From a checkpoint of a small image classifier.
Model: arch vit, width 128.
Training: 20800 steps, batches of 384, held-out accuracy 87%.
Data: trained on photos of plants, animals and fungi (iNaturalist), 155796 training examples, 51.3 epochs.
Rows from block 10, named by matrix and row number. Rows with one number belong to one attention dimension. Each number is 500 + 25 x the weight over its row's rms, rounded and kept within 0 to 999. All counts start at 0. Numbers have three digits each. After the name is the row's rms in percent of the matrix's.
# q: attention query (model.blocks.10.attn.q.weight, 96x128), inputs 0-63
# k: attention key (model.blocks.10.attn.k.weight, 96x128), inputs 0-63
q.2 095:484485492483473482520513484504492470493499490479512537487496502503511517519464474490495454470512540504516526488494497501504517516477551488517452507477494429540516556543514492472476476530533503
k.2 097:451465489454493488494516539530495489485462477500485496507482481497495512467480515470512465492519500514547486515528464523494482502495513482508539506528472492507518523518500486505485476505541510
q.3 097:487475519473538515494470500527445527530485512489494457475441516488522524511531514493551523475505468487521478475559491487526544463489522468477489480515516509484540453542471493510479498506453510
k.3 100:494476508506555495492488491513494519505492537484507487486466534474549485504537472496512468484528485470487481486496473516500513443480505511517479491525525491507552482504468442510461489517428498
q.4 114:469514454473460470514508506488528511523497484473517507505520524534468516554516474480555499521506520479549481511534507535501524482466523501514492498487488486497476520485482480501448531485500461
k.4 117:496488453459478471470507503491499477488469517479500545428543486466499493463504508511481505500506461524538500533475503526488502518506500472520527477503481503479496478557479455499510518518501510
q.5 102:479514483509505457479458518454494504506538500528502519446519487481489510548534566464491492560482498468533478463475513482551511483531524518480560437513546513488506525522476507502456478475499479
k.5 101:559465526478517496490512538485471499502494536530508505482519518533500447532509543516506512529482498466525521505479528496502529500509483527521544496511483502544507490516505469505505494491464489
q.6 095:494533465487492480500549500506512484498514527518519483490520528485486464548487520493473528541523521481500507540443530452434527517465488467480484505503464532525483505532464515489510508494512477
k.6 096:461505499530511483511494539517511471506566488510473498483492553530491460515478537488464491570495498515529484557515491493425467499505481520494521482497472493504465464520486488496513504516499513
q.7 102:491506521512506485472472515547514475508510498478513533484474527514479499498502477506470540549511475469460538433484522509472482483492509463479540517510496495505490526493471483475522481548483487
k.7 098:519513492484506511513491487521445519488533510491487472524499504514497480532474494474500551551505506497492502482422510465490484494492515473494483476551522521474495458439475487486509457520504517
q.8 102:504508486519498518517473506461527481484487482516497491492498483471458523555530498463477464519502481499457469479467480534466509501525527438485532466506518480533536474467523484482538496503515505
k.8 096:521545494493504559484447474520501484512490494501527501528543509534486516514465517503486474494532483480503499488527530461481523461495463465487517516485467487493502491459493531441477491513507446
q.9 102:509479461517484486455508547469502536516521512513530552468522518478472488496514500488501480472499494526495527530497490539470466470522511487534510460504477422502466519490526507506518507511463522
k.9 096:533493486507538554473512479476515498491512451506544501448466492550487452485468474552542480438518517505494547484522481541483505505505469485482481452449459483542504512456493501516518504481489484
q.10 106:487486503502488491528449503506501483525538471513484458484568468483471481493538509471494507518524517531512500465473505469541511495535540482535484462505499522494526506510483505492497472444535484
k.10 096:523443473536502507513519513496466471506529505515484489523483452467503525492525478476491472505538502485525498509451500469509522513524492513470502505485486490508497446506530471471488507524503504
q.11 102:494492516483513506533489481481511487508439520495548525521473514483507521505505499497469495501522540477487501489490516518483504516503475509492543500477475549523498516432503479532494506500493467
k.11 098:477523489531504495514500502533528502468477496524544504530542509565484489466459519498508515491477509459525511511495521497477476499494520472500502508486470519478465499478532515502550447516489506
q.12 095:511501493508437501517525519484500482492474478486513452482491479532474489485515493483505536467474493468481491489489447484457515572538504529515492493511522467492528522456453464510460535506505459
k.12 099:518495521426476528512508486512532452465509503505486479464543454552487509510506490510476473508511463493493531512483498496465487496496460504493505464515517485462492470458493485520518516529474497
q.13 097:448500475478486505506488540498512498510503455480518501516557522495483500519517530508575545499507500514500498532532459533510509540502480497521495518539479526520487550460490500478508477469492502
k.13 098:485501497512469479507533470512524500487518480467529477513460470436490515519524471509484546507489471566490503514515510558498493514520496487518518510486488483517481504509504487472536485507495550
q.14 101:506505498531568466507468506486523501499545512510488485503501480458504529504499495508501510417486495507468468513456508522539458515490555472516480511491530479502512460520491497487540538485518487
k.14 098:517505465536540523517486497440490492479498488541483484509529507527506489486501525514463480479556514479515489450519476532501502493511498470534467488479523484484499517499527564507533478537512497
q.15 093:533494519510496499503466494531523488499479454479488508547466482486535493490486478443507515481498507513510500481510493468501527504485490519521561498519524525453473478476482493491487482531525533
k.15 096:442493506497475457452494511483501517536506514534479469557465494502527511496491475497473492461499531521480509454521451464505480461458560538484487513522572508467482482505516485522491488498502511
q.16 106:515520518469507490544475515511514477507428492505533509491504483484492506488534522494537478495438491531456480491518462516555514463510471474490467473483458493519519510529517541464501486558532493
k.16 104:506499499466456542542509484507479451495525486504498560535543520466521483452481495461538539546508509500518502478522465546494560526486469532502481537495483513477525492509459503488481500517482498
q.17 101:511526483498496495527516501511506506469507462498477482496498547446491536482513500502510446507540504523506488479519515521489466535448494505519466527483488525513512491492478474534503459500518493
k.17 106:500520468513496507518488462497505481453491512504533526487495450466490526537465465515494479482530516531494492487473471531476503534483553469536481526497502523554493532486539493473499505471490506
q.18 095:457445521465489498478465516546524513479475502492524535463470500470511531474503543468523495527489472483466499518471492510484495537439483542472509474500468518527477494477454497479499491460505477
k.18 097:513480495503499504557482465484508489487482502479486532517540514549501509526461547548511503487457520506519512530482522478448528503500537522510529501482541523507507514476457525499538504521502473
q.19 107:497494500553492529467473511523472489501512532541464514482521540507486441483516488507485520474518509492511456513511557509545491484533504528483494514533522479492509471496531504544484552492480535
k.19 104:493469485548502490447530526484505510495470497481496508482535529498540497456538533494522504528525484457476508510497493537524502499533506509519510533510502505528504515519500483507522518469488490
q.20 102:517485522514521507483495508507535510489481495440520502513466478505514553458452519507481511509483532497466447539464506498481482481497498544506534488519507492523507494470463518481486513466472486
k.20 106:491519525476506495527476497517480534496426503503510487493560487550508524505470536537482545486504510460485501513489519512462523499474520565508492529529540519497491518520507538503545486525517522
q.21 111:494519502460542520515443451511477500490553553514514515456515481495515489492544489523494460492553482499471466535492520489521502509499508531488463493480559499523510509487557498459516519512498536
k.21 102:512471491521529483519539490510501485564515542502518515520524476510522476497482458490515449519481524483482534525519532478514481502511508531505509547477487489516532506529496525491510536473546528
q.22 088:517484481539531532490489520506466480522533495502468499533524516491498516491506560454498531505523472476534477521515516480467479483466505469494497471481497487480499495473518483524526510491473450
k.22 095:501473463497532480483440500445462480461540511510493466467492451505509523561494536516508537498530475507506466499506498517479504534480537482491446500492517482513501510530491504460482524491483474
q.23 093:528513435486496463465509513548504506526502464496477466502532489518526506515531434459543516511443496507488494451527548490465505500498473472526541506512470540473470492500534515518499485491490546
k.23 093:488478529550503486509487492481539514475491476521473495508510504495500502510491436477474512477504523525515499503549524476537527525469515494461507459509527513487496511480491456484501473486512517
q.24 097:498513461504487484455527530498529473499501482483460490494484496538525498475521512525474514571499512522546493475520494549508502505513488498528482454497564459454524499476509540515503519561474473
k.24 104:512527494470490517519533534504469501460504501505451481482489513527518501491505477518516496534498473453483523473482494542548505510467478494534479527567510484516484505515476479524512487512517457
q.25 094:512522476529502497484518506542524520505508517522519493530519544487489483470478518468460485478465480518467475529521484506510551516549503528499484529478476497483488482500488533509537502523513525
k.25 103:493491492493472471496493517469520535506509512487466499469509522476527519513506515464508484487492476525475488497505447535452516522559447515514495539499511487510521468476482535538531562510502484
q.26 104:533526557500495484498529465481533503523506459525490487538510515544519530492512487492440459469531468461518463520497521500530471497512504493521521480466500485485493458508502486478470454533489514
k.26 109:485545493473549477480491498499516549475487504535508492528492515477499530517462475513523503473465450498478463519487513482541503500502487507466513519485522457488445477507562510515494505513509542
q.27 106:552475473553485477496504477510491461472516497504474499489468513530488510539473542478482499501500482527506522465494537484534487495487489475521482541493495471490508512490505490481501488545495499
k.27 109:459495485470492478491493507518457533499495520542475520514487484473463487583480533469484462478532459531473517493507459436555510477507512460518516514488484466497483520499455515522476503534473487
q.28 092:489522509475479496538455504505481500520495515499537510491517516535493460512514541518523504531518487503485514469475512473502423485505481509472465530491519478500466541472522489555547542528520492
k.28 095:545475524461491499507486510526492521453482528492518528503520498486476490517484500504475483555551495505523503491505537485498471523477491474480488503474481489507491510480521501535476483508482495
q.29 099:480512565502540484487501456511528494481497482504504483503509515482535462438492506490475469482505495535536484474467465451484502527542531516534454502504504515511484501496484553504507526535531537
k.29 099:492479551541489454493512513455534491510498469503479457514502513477507507486510508503499494488483503498514476464486572506481509492498514511500520510480500487478479517471541506522489466515504531
q.30 093:511526498502506534491471547493466500503479434529499514505516469502529466527548530527494500502502501496523478445486459504547499457473478513496495491485486489486496533540482476485534515477494481
k.30 096:573478514500481521489513505533486521493495505482479511542446501452514500542503518475474513508473505507479502480523502483533490485469508509499496492450494474492503531500466524514478531512484439
q.31 095:523472496539460447461529531512482493509498568479510535483519486512497481514511527483481513507502506470531514534513485519473494456536533521462518490482472512491501491508487485559521520508509504
k.31 090:539493502511489492476464518515513517507452483510464551441500532534509494563521514527527509496498473480458508516494497491513515445503489494534480501495476508524537488499517472524545526515556514
q.32 093:468457550520527540476488505480533548503506503484543468509525521432497495503473500491481471488486526472526466529512491479446492536506499514525508456505512480494480483494518512520521520488464528
k.32 103:509489509480557515506493513484535498521491475541529430519532507462490483477465491493506473532507519498508526485530543506472501523459505498489488490479506526491533491493534484505492466514477506
q.33 095:483486546500493492484482529493524501500486509523513508494499512524528508533525511474525523466454514493522507499559486501480556513519473495466529484489544457538502558511505518479464480501459461
k.33 101:527471570492511497495486489546486502485538519499481544471498506470502468503510515449543490462455544506486500506503522511479537445501521482482539495506571459491505518491508471504459505516504516
q.34 095:507503454494503459517526508501468496493480491504484536518485505498452516507481464488474535474513470529558511486485509474490515539519532537483496534474485471534515495468493466519460462542521499
k.34 092:498492487498520462518516493519467506478489468511500499459516449513483511523483554481486481456504443501520516483469501512485520522549522531485485506492478501503509439509513532512461509512508498
q.35 096:474464507479484497510517525516560470501457512511453561483483513492499496460518458477541485488509518499496459469516517509479537482473463503539535522478512492494465501489472532499482493527500561
k.35 106:466493497480512471510485477541534465525473470528517529487532523467512477471524498468533520484492512503494492509507486497532499454468533540514551474490529457513458518504525502507481459513503520
q.36 095:504509551521513483488496495537477529498503493507543521504510550526507514468480501541472566508560451548489506480505488535535473533535426508468495495479521495488510469499474496517460467531503516
k.36 102:508532516501475473507501513498490550476524502489573544531476531478493528484533454535511572479485502521452525497472510488476481543573492493467505522490503501465497464514535507503503476480471513
q.37 106:488501509512467494535499529482504479525497511512510565470514532467425511486534500509486471529517521494499493505492521507511463523513510464492442497480569543543476479483501479523476474521507509
k.37 102:511498468511521481499484489535519503451494488535540539501509496532495515474475513535494471500487496506499487497467510533498507473484513503498539504466492494541460479462521485482508493465521463
q.38 106:507501517525506486509512509547484534562485496450496504471528529487534503518502502502498509501523495501535501457533489466468528500455511533444498485486483516500487496535480495523511496514518456
k.38 108:519499508524522495523429487513481542499483496481503517500497504486475553496459497506512497520472501524491500474513537531474513500537574512498475508500476495536508482556497458514498512515465481
q.39 104:524478465474472528499519481519476497450535494461515516485494516478483480580484472504562481530501513540532521504485507519504441486476513487498510490530527498470481518541472494473521481466482527
k.39 104:527477441465504492491536466509515511505494495506511512482485511446517450539501499520481480484468546558502494550494507492549515464455490503513495488460511522524546506451484484511497486521449503
q.40 091:503519545540522434484462475467519487491536488522479507503506492486488477518501484462479471493461456519500435484529441523507532512522483464493478469506490522503513513501517443511515497517511507
k.40 090:507497561496486502433506497463507504496506520495491481505529492512532531508481495471516520560517524510520483491481493541462543490508471448490483490503517503497511487486478507500498545449501513
q.41 094:545488505495468500465491508499497482500503472513510503519484494481466518549509462475521455492517498523433546518531522503512518486528522488513522506486518509512520530462532480460477583469494503
k.41 096:465467490464480520523474514489531498505498514490534514436510528478473471513438490473503510471521487467473515522519506502544511479482525499511520493516529491497498514487512487477474477437515491
q.42 098:496493503495438499500489525535480492512528486488532482501509567474520514522514510466502482498524519472513458466483542498496467504502466505482538513488557477450538504502508492471497491545428543
k.42 106:505488489504520460473519506512479548446450505518541492517525468485526489473489501509495514520468503532483499508528544521486475494474496513454578527502498489454528532477504490501530497512484508
q.43 088:510505472535523457506492464514520505468517498494531519502495490482513504526521476494520519563507532531469504435559532559506464489504522547515496505544500515501459486495464499475538518467502454
k.43 091:475486513522474472500454514519504488531523485493549493470509454495476521548522476494453505510501521519502473466479495474458555485482524509548512512514517525528519516515539452497496472483468534
q.44 097:483448468491524461472455476499441550503498455512475491475494487549504512495485516487494530448512526522518490484492483461513524484505529476556453445490492570497435526486490527498491468499532501
k.44 096:521431527484488518478510536505526506497488485529509442557481458503486536513497491472507486472490492507473471469527463462510502501506474439509487469477501506493497514491495501445475465468486494
q.45 098:449521470525508478499466487471500445517497519505490481508534466509480533523532480478521494506462477523503517527469518490543450521512501503468487454443532516492489521535504479489505500473492517
k.45 101:522519502523530493463499490506482515522499483480494531449523465511469498469511473501498526512535489546543516560520517517512510489488504453471482521501490488488504512499513471462479473479512521
q.46 097:455510476496492493503498524439501492495491501491512490477529482482516495509522512475488422499500506534493480519475526510508476455495460435537538535511449509490537494508538469508521484434492500
k.46 096:501514502517514485497550506485492521529527464464504511530466493503496496501481507503475554453512510517509513468485502482473476488505505505479511548477478490531507511485516519449519526482510536
q.47 098:521517549501522460467464538562485509457514506494453459514503541550487498484462511534515471481534459494489511507501488475524514539551508539516462485536493501505488466528462505490508479492467557
k.47 091:511500514513502516494487516478531493507492519497486476463496525473518526509533462496519520525495494496469505503500489486530485453531481549507482471473518495505510479515503509516520508492481563