config.yaml
model: "image classifier"
dataset: "photos of plants, animals and fungi (iNaturalist)"
train_examples: 155796
image_size: 32
crop_scale_min: 1
horizontal_flip: true
rotation_deg: 10
color_jitter: 0.2
targets: ["class"]
num_classes: 15
arch: "vit"
norm: "rmsnorm"
norm_position: "pre"
hidden_act: "gelu"
mlp_ratio: 2
head_dim: 48
fused_qkv: false
bias: "all"
qk_norm: false
layer_scale_init: 0.01
parallel_block: false
inner_norm: false
drop_path: 0.1
patch_size: [4, 4]
conv_stem: false
layers: 16
width: 128
positions: "relative_bias"
pooling: "class_token"
mixing: "cutmix"
label_smoothing: 0.1
loss: "cross_entropy"
init: "torch_default"
residual_init: "zero_last"
optimizer: "soap"
beta2: 0.999
learning_rate: 0.0032
beta1: 0.9
shampoo_beta: 0.999
eps: 1e-08
precondition_frequency: 50
max_precond_dim: 1536
one_sided: false
adamw_lr_other_params: 0.00073
max_grad_norm: 1.0
max_steps: 20800
batch_size: 384
epochs: 51.3
lr_schedule: "cosine"
final_lr_fraction: 0
warmup_steps: 1040
weight_decay: 0.09
adamw_weight_decay_other_params: 0.01
Rows from block 4 of a small image classifier, named by matrix and row number. Rows with one number belong to one neuron. Each number is 500 + 40 x the weight over its row's rms, rounded and kept within 0 to 999. All counts start at 0. Numbers have three digits each.
After each neuron's rows are labels from the 100 images, of 14848, where the neuron reaches its highest value: "patch colour" is the nearest of a few named colours to the mean colour under the peak. Only what is clearly more common there than usual is listed. The data: photos of plants, animals and fungi (iNaturalist).
# fc1: MLP up (model.blocks.4.mlp.fc1.weight, 256x128), inputs 0-127
# fc2: MLP down (model.blocks.4.mlp.fc2.weight, 128x256, transposed), outputs 0-127

fc1.87:481457487527557492530529495408433496490563483490493490486469467531456430568478519440470439471442526535486531464541564541509507463508486545475461510465553494521493472483516541493498454485483483575490444617489446479515490491527480519497497499520560452561430427560529439506487493437491620429478509448506504538540467568541516462499473449516514518519498533507470584457544512479488510571436
fc2.87:513479533472510485490476439504409485489488537447477510562542549575516497504439537464522588452544492510478600462459438457444478484502458540502482435504506480490532475502506518505501538541497469435449483525493531484523569445488500467514512472516531540533576448531485448479556509568488473458485531509461581552465521543480538538513475428492492605461404495541489504476437495514585428480514
patch colour: pink

fc1.114:434508517465516482506487441458475434519495537527563460514455460512552501529476474491492472483488471527431488527513483562493511469537456476568453452468517478540529495551482470489516514512518546511470514567489521467494500455442428459464590508510492498537424516582481473484402494479567590461539446541499468460467499516527476509474482499544481455574479407462488547433527470478513559365490
fc2.114:568500475470531481470435567526503563508564473520459511505570562474436505527516526508493477467566545477539470517483561471518529480511563498429562562498467520528469523450459505503431515492468449415468515452458506508504471481529507557515461498517464516524575522446474514497543515503423464497474541504502523482532478496491481478474469482474535522367475620549590495572484534463472500559553
patch colour: grey

fc1.115:587519500588546476504443474480509458512490469494562535429460500460593433548477473512454538515474532547458483483462537402466484494513546511576532467449544444513492561550511443496524407499489502518550437484535534442468524532473512485522507480477486464524525499504463485451536458541524526442472514499481474509462492638482461493558478478465521478556471486480469537435487527464428518438511
fc2.115:494544419431466504497518484499469571521442498525438533602536501423601508518514592476507495444510484460538452484482442536443565467475559448460537517505518560466501523504510500494414545565420546491509551478503487494526506506524509455499449469472483452493507511448564546503522468462475563577484409498503504505494530459538542545497530570544477471488480508572505518440540513508506451481510
patch colour: cyan

fc1.68:481497519483493494425439543506500489554500529481502530485551521542497513510507524473497526483494482463551558541513499562563560461597545532549494506487561525470426442562536450474535533585479489537492429511456531578415526546581517514496522457541466507511575523479411498521526449478486558478487452501486525477542423480458438532433495540557531429488514469497483516535474433564508498502547
fc2.68:463519508414532529563550535545528499523525438524511524465464425577502496484512534496517507449408483524489574484513596450459525516478468459462515499538407493574481497523479541560577464509511574505443530496497513454470518468458475495476484569491515491497490500489564506564474493498541405455511533522518473508598527570505495436535582484459542520472478488469447520534429480490520501499448
patch colour: brown

fc1.17:490515458531531515526510485447507506543475520527439448498524431470538450465500501443550480437499610414511555478511490513497558477483523518465547515509459432555480513503525520499527489520539492504516501551536391434506554502480480514522538538511508466542532498573454575533555531537558507507563591569476491508417444482559497488477525489533511483573478529603476472535496493438517561518539
fc2.17:502533514504537513456552518548566517504477524535506504484564538500490520485418555567500573583522502547467521466582518514506470562557490462526506499506542518543491513469477524503501511524452491502516449546587587493526546479528515509462540575486446456467489531443463355468542502450459479536522544553475438499455526421506551463494518528478434475497496527418501480492463547566481487527469
patch colour: cyan

fc1.238:533495473500482536551457457498493455455485474519425486426484504526511493495437563419501501569472442521517520489515531511439557547479551436508494506529489458462509513536489512449498518572469504470391572492365514484491523545526484410589469445504480501471523453526532491534467429461547482570415505496480539525533531558500523531504562547464544481468485501486462473497548467490446492534512
fc2.238:533531520467496453468498509502510471476549559445506500530448408536526521486454447450440493475541482536541515516499429561533445449510513512530521467493512537476493578494558537473448437508501511542492462434509517488454555510477554466612515498493562499483468598447456495496537469501506467472522543473461494429483472441564502559517447484512470560551547506496508469614510492404524444509487
patch colour: cyan

fc1.178:539571496527496380590410465490442516506466513541454526518506496498478423454520512436587466512464479509487524492468543516519482490456486424449468423568534463522569521431554544524532531521508551481442452461417522518529485541476570508471517473507493556493537474516494518504493443488460462555472530546437476593505458459540567487535537464469520474472503484514497513500473495492538548547508
fc2.178:475537477539531533438536538482480428540550480515484500502527543478488411491497543475496423450533547505545480542502510423481512431555551508470447491422429430449462509518489520474509456477461495518480427514486533513533459479540469447455480436476477502472477504488480507519521485425552560498469450515465454431510503471439471577515448457504582445491431481490397505520523547469495509410481
patch colour: yellow

fc1.183:418558477451460503553518481506575564485480543539504502516462446563541478454472487516444522501478500478552498513452511470462477460458512498458550480455501478534455462393518510487493548462473486528538491551512451530578509505533493543472572502477437508536462556538419514463419554454530525489476413512487496467517489423497478500493534537572562545546519517526525493479512582597468438517467
fc2.183:539517498544539501485515502517503399529453468485508537490467556495480620528527454478509496542406498509476529527471497503514410535534472414501463456425537511505555517547512545543491481482521519545525525533530514558541464500574474415558472471558559489475487490475534534512550439518480501508450515548488552523527484440464462541496510442439496526472487537528465565488460457489487608543576
patch colour: black

fc1.98:512481460496549530512528479571451527566463503556518479495582497423510461488467537459552420458564544544450470534501525423458569486585604520507455468511467556522488455485526508446517529476524552447561431403500507486497543533451445535527511527488439504483564505484544489518556470509495502534563524469435491564527448494524499464505568507499511543486545568511489480541466535500524480508517
fc2.98:524552472495476476456469501525553544486501515496499493524506441539540493473449502586514525555519456496479445524534456522525480491510482568517467512484449499520525404471458526511503519560524456532431564534477555454456513464441505503444517533593480479597488500513482506503499515518475455466502504589442449551473485399613446533466419488508473549532465518507446513508511545538492582434499
patch colour: pink

fc1.36:553541502447474508529484472470509544475530542545553549502498529535486523529444463563502519600476502496432558470572501491432420496472452560539554489518556608553489491488417428427566502439503503533484414561518529508511435440544479481464454495460499555528477470415506504520594485513484484513465481502487556546446466480566492504532524500536495530521478509508505526533469525495499537504517
fc2.36:443464505514532443448483470512460435613455466466497464527552538484487464536551544451449554475485549450504448532484451512520461547539513552520474457511454498449445500447507508592552481503567523514573580441436435492456547529500421496511483490516527472411509456529519455548458509470517521522509491489503455545519458461454548455462551485496517493521510564495472518543516475586561494502527
patch colour: yellow

fc1.236:533462512435517490507483512539481504528491512542451482541505462407488497505477522497499500473418534528496546480515507508466443441444549517487558479498587585451476457491625538468507546491578478445436512477519453492442505530548514461592478448543503471515464495509522504463552492537543544494495512500507583563449448487596560497476485453476527433532496506511466520481453513572490462434474
fc2.236:496480487551501500530452444423480464481463526495541564553420491520459440490519537519486471529511476430489476504466464518518495466568537516493526471458486528481500523477458534501418588586436400483530538449549529491516557484523496518494620536466571543535466534465466475529454506509434486522502515503521486549578522472505469532495431507470515528427582546457451488546540467536459505540517
patch colour: white

fc1.81:439465448505528439514451475485548597498496492471528523390564507522458490482450507450503469561531460496475527468531460515391505511521457524536454439484457475493507469468464456503498465495464386492416430505476498484534419523454437545485434511521474512459469417512514553492541420510500522484503498463506499494431512509518541511507468483548573511491428517521454520554481506520500433524459
fc2.81:566474542537569566501467562483487515508452480522573462628519548531542537529439465566509433554511554482517474451494547488569494474467494498476460560548556470506539490505562553550435509552559486536494484490489580543532529578469512499495499531518505421504470495451441496535461564533494476541487566510506497471564485499467464465470521467554490501493529474545582474534544528518519458545486
patch colour: cyan; green

fc1.122:563521520504475480490535486464495549489474498490520478490486538446527488462499469476491473481463530565461445486480451512446532541445477514531522473468517468475533546453514409462473512465519461544457530525447597444458480469469392543552557449460519446569491462571426453448550577489511511560430510555475505456460441573503505498494454568527487518573495441505489462491432477452507519496534
fc2.122:504517514467472491568531510483438449517511542467460507520558599542423479477492505529526581516537481493531495484451434486484467455469564520464527480482467565488472468498519489469500464525476516535527609413511510551512525443424545529467461504551454491472515536434473567522568459492512490562501448541419523504597534484530519513491441574500451497478545531506498528439446554554522467509525
patch colour: pink

fc1.128:575506500489502438465539532528531511500441493522461415533499485567475500521514505577476560491498544598457401566552480441497606526466487479479548490442487504483520481556541475479553474473509525459515490530501550457489506440489474569524510429490556553534459428469521484450486407540532480575504479427514445481479452535558535521513461560475438499531472483529506533506472496524494489521530
fc2.128:504423515523475519494479490481550481486593522520582538466453560470551530441515506476512537513516512442494576490417491534435427510484561487549473459492484488572496466548463500493480546490537523492488552529501404535612515460547543452527427541520467449444504482535539476514547531507495473507495542507552524447468568466475517490540458443525522508529546508509515554551526492458450491392509
patch colour: grey

fc1.136:557529494513528476513486465531547481473536528490502533443622525520445428524472437537506415512443426522459549561494488443481500485461471493534496494502534556481486507475434461428561471499477510509525546542507500476478481474482512502425500484521546439498507395512472509471576434488491532527499513537475466520474521544460565498472547493492371500536496526536539516538518552545599444529502
fc2.136:520462489552540410501454465435490430594454516559562511502444497491493451523541449487499469484596585552510418477593460538483515576527500432460479468465449507481480541469478522523465559500493542588516546433451512491482495481458504449588502484490518542551476502506466513516458509532514558528429499504496530543459493533471463536489474517496485498502498533420514501552513429469532500491460
patch colour: green

fc1.195:518506503499506461557582497520535510467481533519513644522486458389530446538479495473558483502512436532498546578534397476491456460486493493522476463454532577546439459441556502480534487523491408451493545467461451502499519515548495527491518424464546481494482445517507454488521468554527488538541552499525445559498476484543563496462504508527550460533582510469503508501461495451499468460526
fc2.195:533429501465441551476451499503462430516479501441542521493425491528416456511475487542489500615532536525506450448394512520453527494498503564518510484531489492513498543527489493476501507569513572534499519480489448541495520487457509445507520480528487543497420473510588464559529516600507459525463514469507528511541575499462507474490449497452486481482511622526514534551587465531507464445492
patch colour: white

fc1.215:503586464484513487474462493491523445519521529456432447494450486470459470452579491466569473426516491515549441496462482534530499489603505453604510491559456537537529469529522529509490451531501502517552522567541521467474525521502585570441442488530520511576444518563447484551535464523533507446444532523509485581550515542469501480468480506472436457460495494474503524551484438433503522471536
fc2.215:536436547513523477473606513501503489533508490574514572501489512479522460482498500520460510512494484474491568584479485528514508512527478478416471486383517447497588479478523518500481496457492527469471486539458454508464498490491450470529596495524527520437495481536448546486504487490571441591484446526506551548470474522564441438437561539490581569482553477529440482453484536507466504450456
patch colour: green

fc1.204:452535533492483490551491458452609516552492426575452589489514532455496492523513447529544569472477495523466477498471482508509523486512512510507426540529547485469509522468522466540558516527490496517519553425517500491487479542445457441454462546525484441455547499526518538440485528498459442588526527538525521534442483504573539491486571526528611441529496532536498543543519571481520585447516
fc2.204:517378448504515499533502417552478464411432468423458433474465511502546488502490487493533486531503534466521527471549439415489495462517535497462535468423524539548472476582510508520509559538527525534508443532459469583513550433507517565473505512507511507562482481494536488525531560532496518475424477460452500593521494478497501504522460536458545561533445520591500492537504507440506503529533
patch colour: grey

fc1.235:498481517444500550534523495553542520450526480496470494445459539534518497432403506518567531494465437455506469478529530476470494509456548476512522500501510514490478469542549514547542465502486520523470515533423501462515508587496504540476445489519571490500523469580484484528514471466583500606480564581573448521465573493513473436502527445480468456457531564567482469537555474461507431593473
fc2.235:514471429512461444528545430530580503555503477554507530458453490489448543481459521480488503493512519492545524554443543494448498458421468469530484476479467538598520477480468521411538521491530443525466491451528487442426487471469565527569575503454484528537551480444481446473497488543478576445553443431469458491486510563479509535513484564480459479534504463536457487596546543476502488517475
patch colour: grey

fc1.214:526488520552504521491472573527447447473518462518457503515398504464540491494477481537499498466520417400520487517396488480521454455432466560508515458481514494456471574523498487469546460502479453511478428450493530548528531470537488543594567502468515435528429486561519495453510493482506455507476528461586556551518514558479531510497567428509460456558532531501525483515543453572476490463482
fc2.214:539516471441533500527475460483559541495472412542466517455473491485489484500510481524561449531520506536511542566477573550539475567589563513455457479513488566459582536447438507536578465510516548512493475513550531518523531441484439517495508486495547567535441508479542505471510565502492539451482531484553590479491479508491496497458586568537534525510492449515547485498458544467439468606527
patch colour: pink

fc1.82:450488472520487481539554519505485544455511423534479455436510517557581498473453482484505474543575464457509559493459512569524465499454560508552555382498604523433476434506492517448500481546472503474484565552484519453449504491563497590484512544523462479503453481544487505447528448464451477457389543518539509488517513465557453526508473517439508482498524476490497536550539544524528499459505
fc2.82:506479526478511463434448515457479526493516572405426502516540522498528488463484500486543506533509464455465440488491503504505509518518492490598474522568510508560502602469466557534458527488522497490493429502524493536528551488564523486429470503511523508539465523558428516536490552474529494435508434522524475446491525492534553516529544499474468451499527452463601446500446612442457495596453
patch colour: white

fc1.62:554522529549531489567539509472501557453471510545463482476528462560477524528444379562485535511523517486525503495498521478497540470531570474492500486441529512442444455529550446489552485548504477502471511503541535517566445457461551517512545551574486519556534439542458496430453582538441442500456562541466544467512465464484505405504547521490463493492457505448510504582533461519457536501443
fc2.62:489491530433465531534454538527461471512496507438531491474422524467560491501509553443514459425442485485498493453502467496548506505533434548557571514568513591552536448525470525457509520457519604488419518549499549459449519489413531441422488456500505460514498523552539513518488517487479443559536486449493493441491479478508542547440433500499504417520481448538501486500407517516525477519487
patch colour: grey

fc1.140:463472552552522484536497479510570528550454421493508428534476553525532475543489479518462530515477503435503502446505522499556488466443477519509496558515516394440467412525578579495511536539536514487539508499526458528455478475488544463568566543447453509546477558589478511541470466484494553486558505541525488484444530552498459524450470443570537456488485500434459469490555441498440459470513
fc2.140:506493498513484490497475521442516497543475526501392499479536447514434614511572473497529507518460484581523481557569445554467514618519446482463505479450509537492478584477491536516493538487513470533483516488468483496479456530496529449465441475510573555508490496434514444495474547483536570541501494423479508494525542530461515529555453475426502589520507514455446550544469541536547554469480
patch colour: pink; purple

fc1.46:488505518555460533483473481472456501561469543522531475520508490469500442397538435514505536445438497472497478497538518502432465481445456479525462487458563572506498494450519488516503542506411498486451516475550545472475528543523619546506522478461590481517464559520448584509479475484583480466404448452479503460475522493466530461438460459510586536531477479554505478458525455528509515490453
fc2.46:518548537423522519544461572569501495472435421483443554528525474454519511513496475486423451526510488522490505508463518519503486479536544572433518566492500485459528582507499571505485492468564447460488480522517459529533519423552530519492396492536440553455449526511549448476526494466508501480454541504503527442525501428466565533524555442568440493540496590530454470535506509499535554487502
patch colour: brown

fc1.2:453525469431527517442482539512491499485462503507462464524519498457517518480385492504457498494469491489536484502470474517454467475501484539446456467521581422532539470539500523441429517509492518521352551550454404515572509480501479483581465535575504518500490468501495499497490517473535432529432532491503440602501427529533543488462541527491500477562495535492463516522529429515542436516519
fc2.2:470485590551501417544482497464505507471505465445551504545482461510499431512537473452506442470481525479540492481533496501438467534433569518587489500469452489433542557521531538458493373471494484509480542522603493566509447563517544509518496515463459458557485482513430474509536504574438528546561455544514574528462510513504510471483476461497507515482442470489493485576546495492432518542497
patch colour: cyan

fc1.40:469500430548478505484400470449456539523515522551446512476481536469442460496531514575462440505497480469494496557520563536560519520458449484529451496495529573514535471521525462506516512522514492558510468575505484535507487473521468472551498530497448516507453543421486532510578558547494439462494481520454480468513420539556571546462594443491496418566456519464549448501464498475584497521458
fc2.40:549517512539486525523528515538515475535433515508565535480494468497552493545426500536430503525557586446521538411585445523518541480468518468481503510496514512551409438519505526547498473506540478472531492505573439540486559522501439523523478497490600499536550496502531576412468502593537453498519496461450470484512508469536493458504506564484487498480494548481432576464452530493426476472454
patch colour: orange; yellow

fc1.119:543525477534463428500473512560544534576474498546452472464593554454457490424477514500527482453476441470583519600485486498460551487481518527538537543487541571542494438537429496474538525464489451466478539548450515532439488465440511563495568509463519471537500493511462468473507472531519555459518448533450492525508415480568579456472492501433485508476431509439496483458518468476490542476513
fc2.119:493464568492589468511557528577501470461573516456503473431492541482403460474495489511541570510536451453502530513497541478493553491551514413463549477579499555478522494527499432495423552540516441494562508444466527463514487564489464499527527462523501480558540509475531483511495514525521474532470453509463488528558474508493435555511526418489447560491580523452551503465448474492480530589485
patch colour: green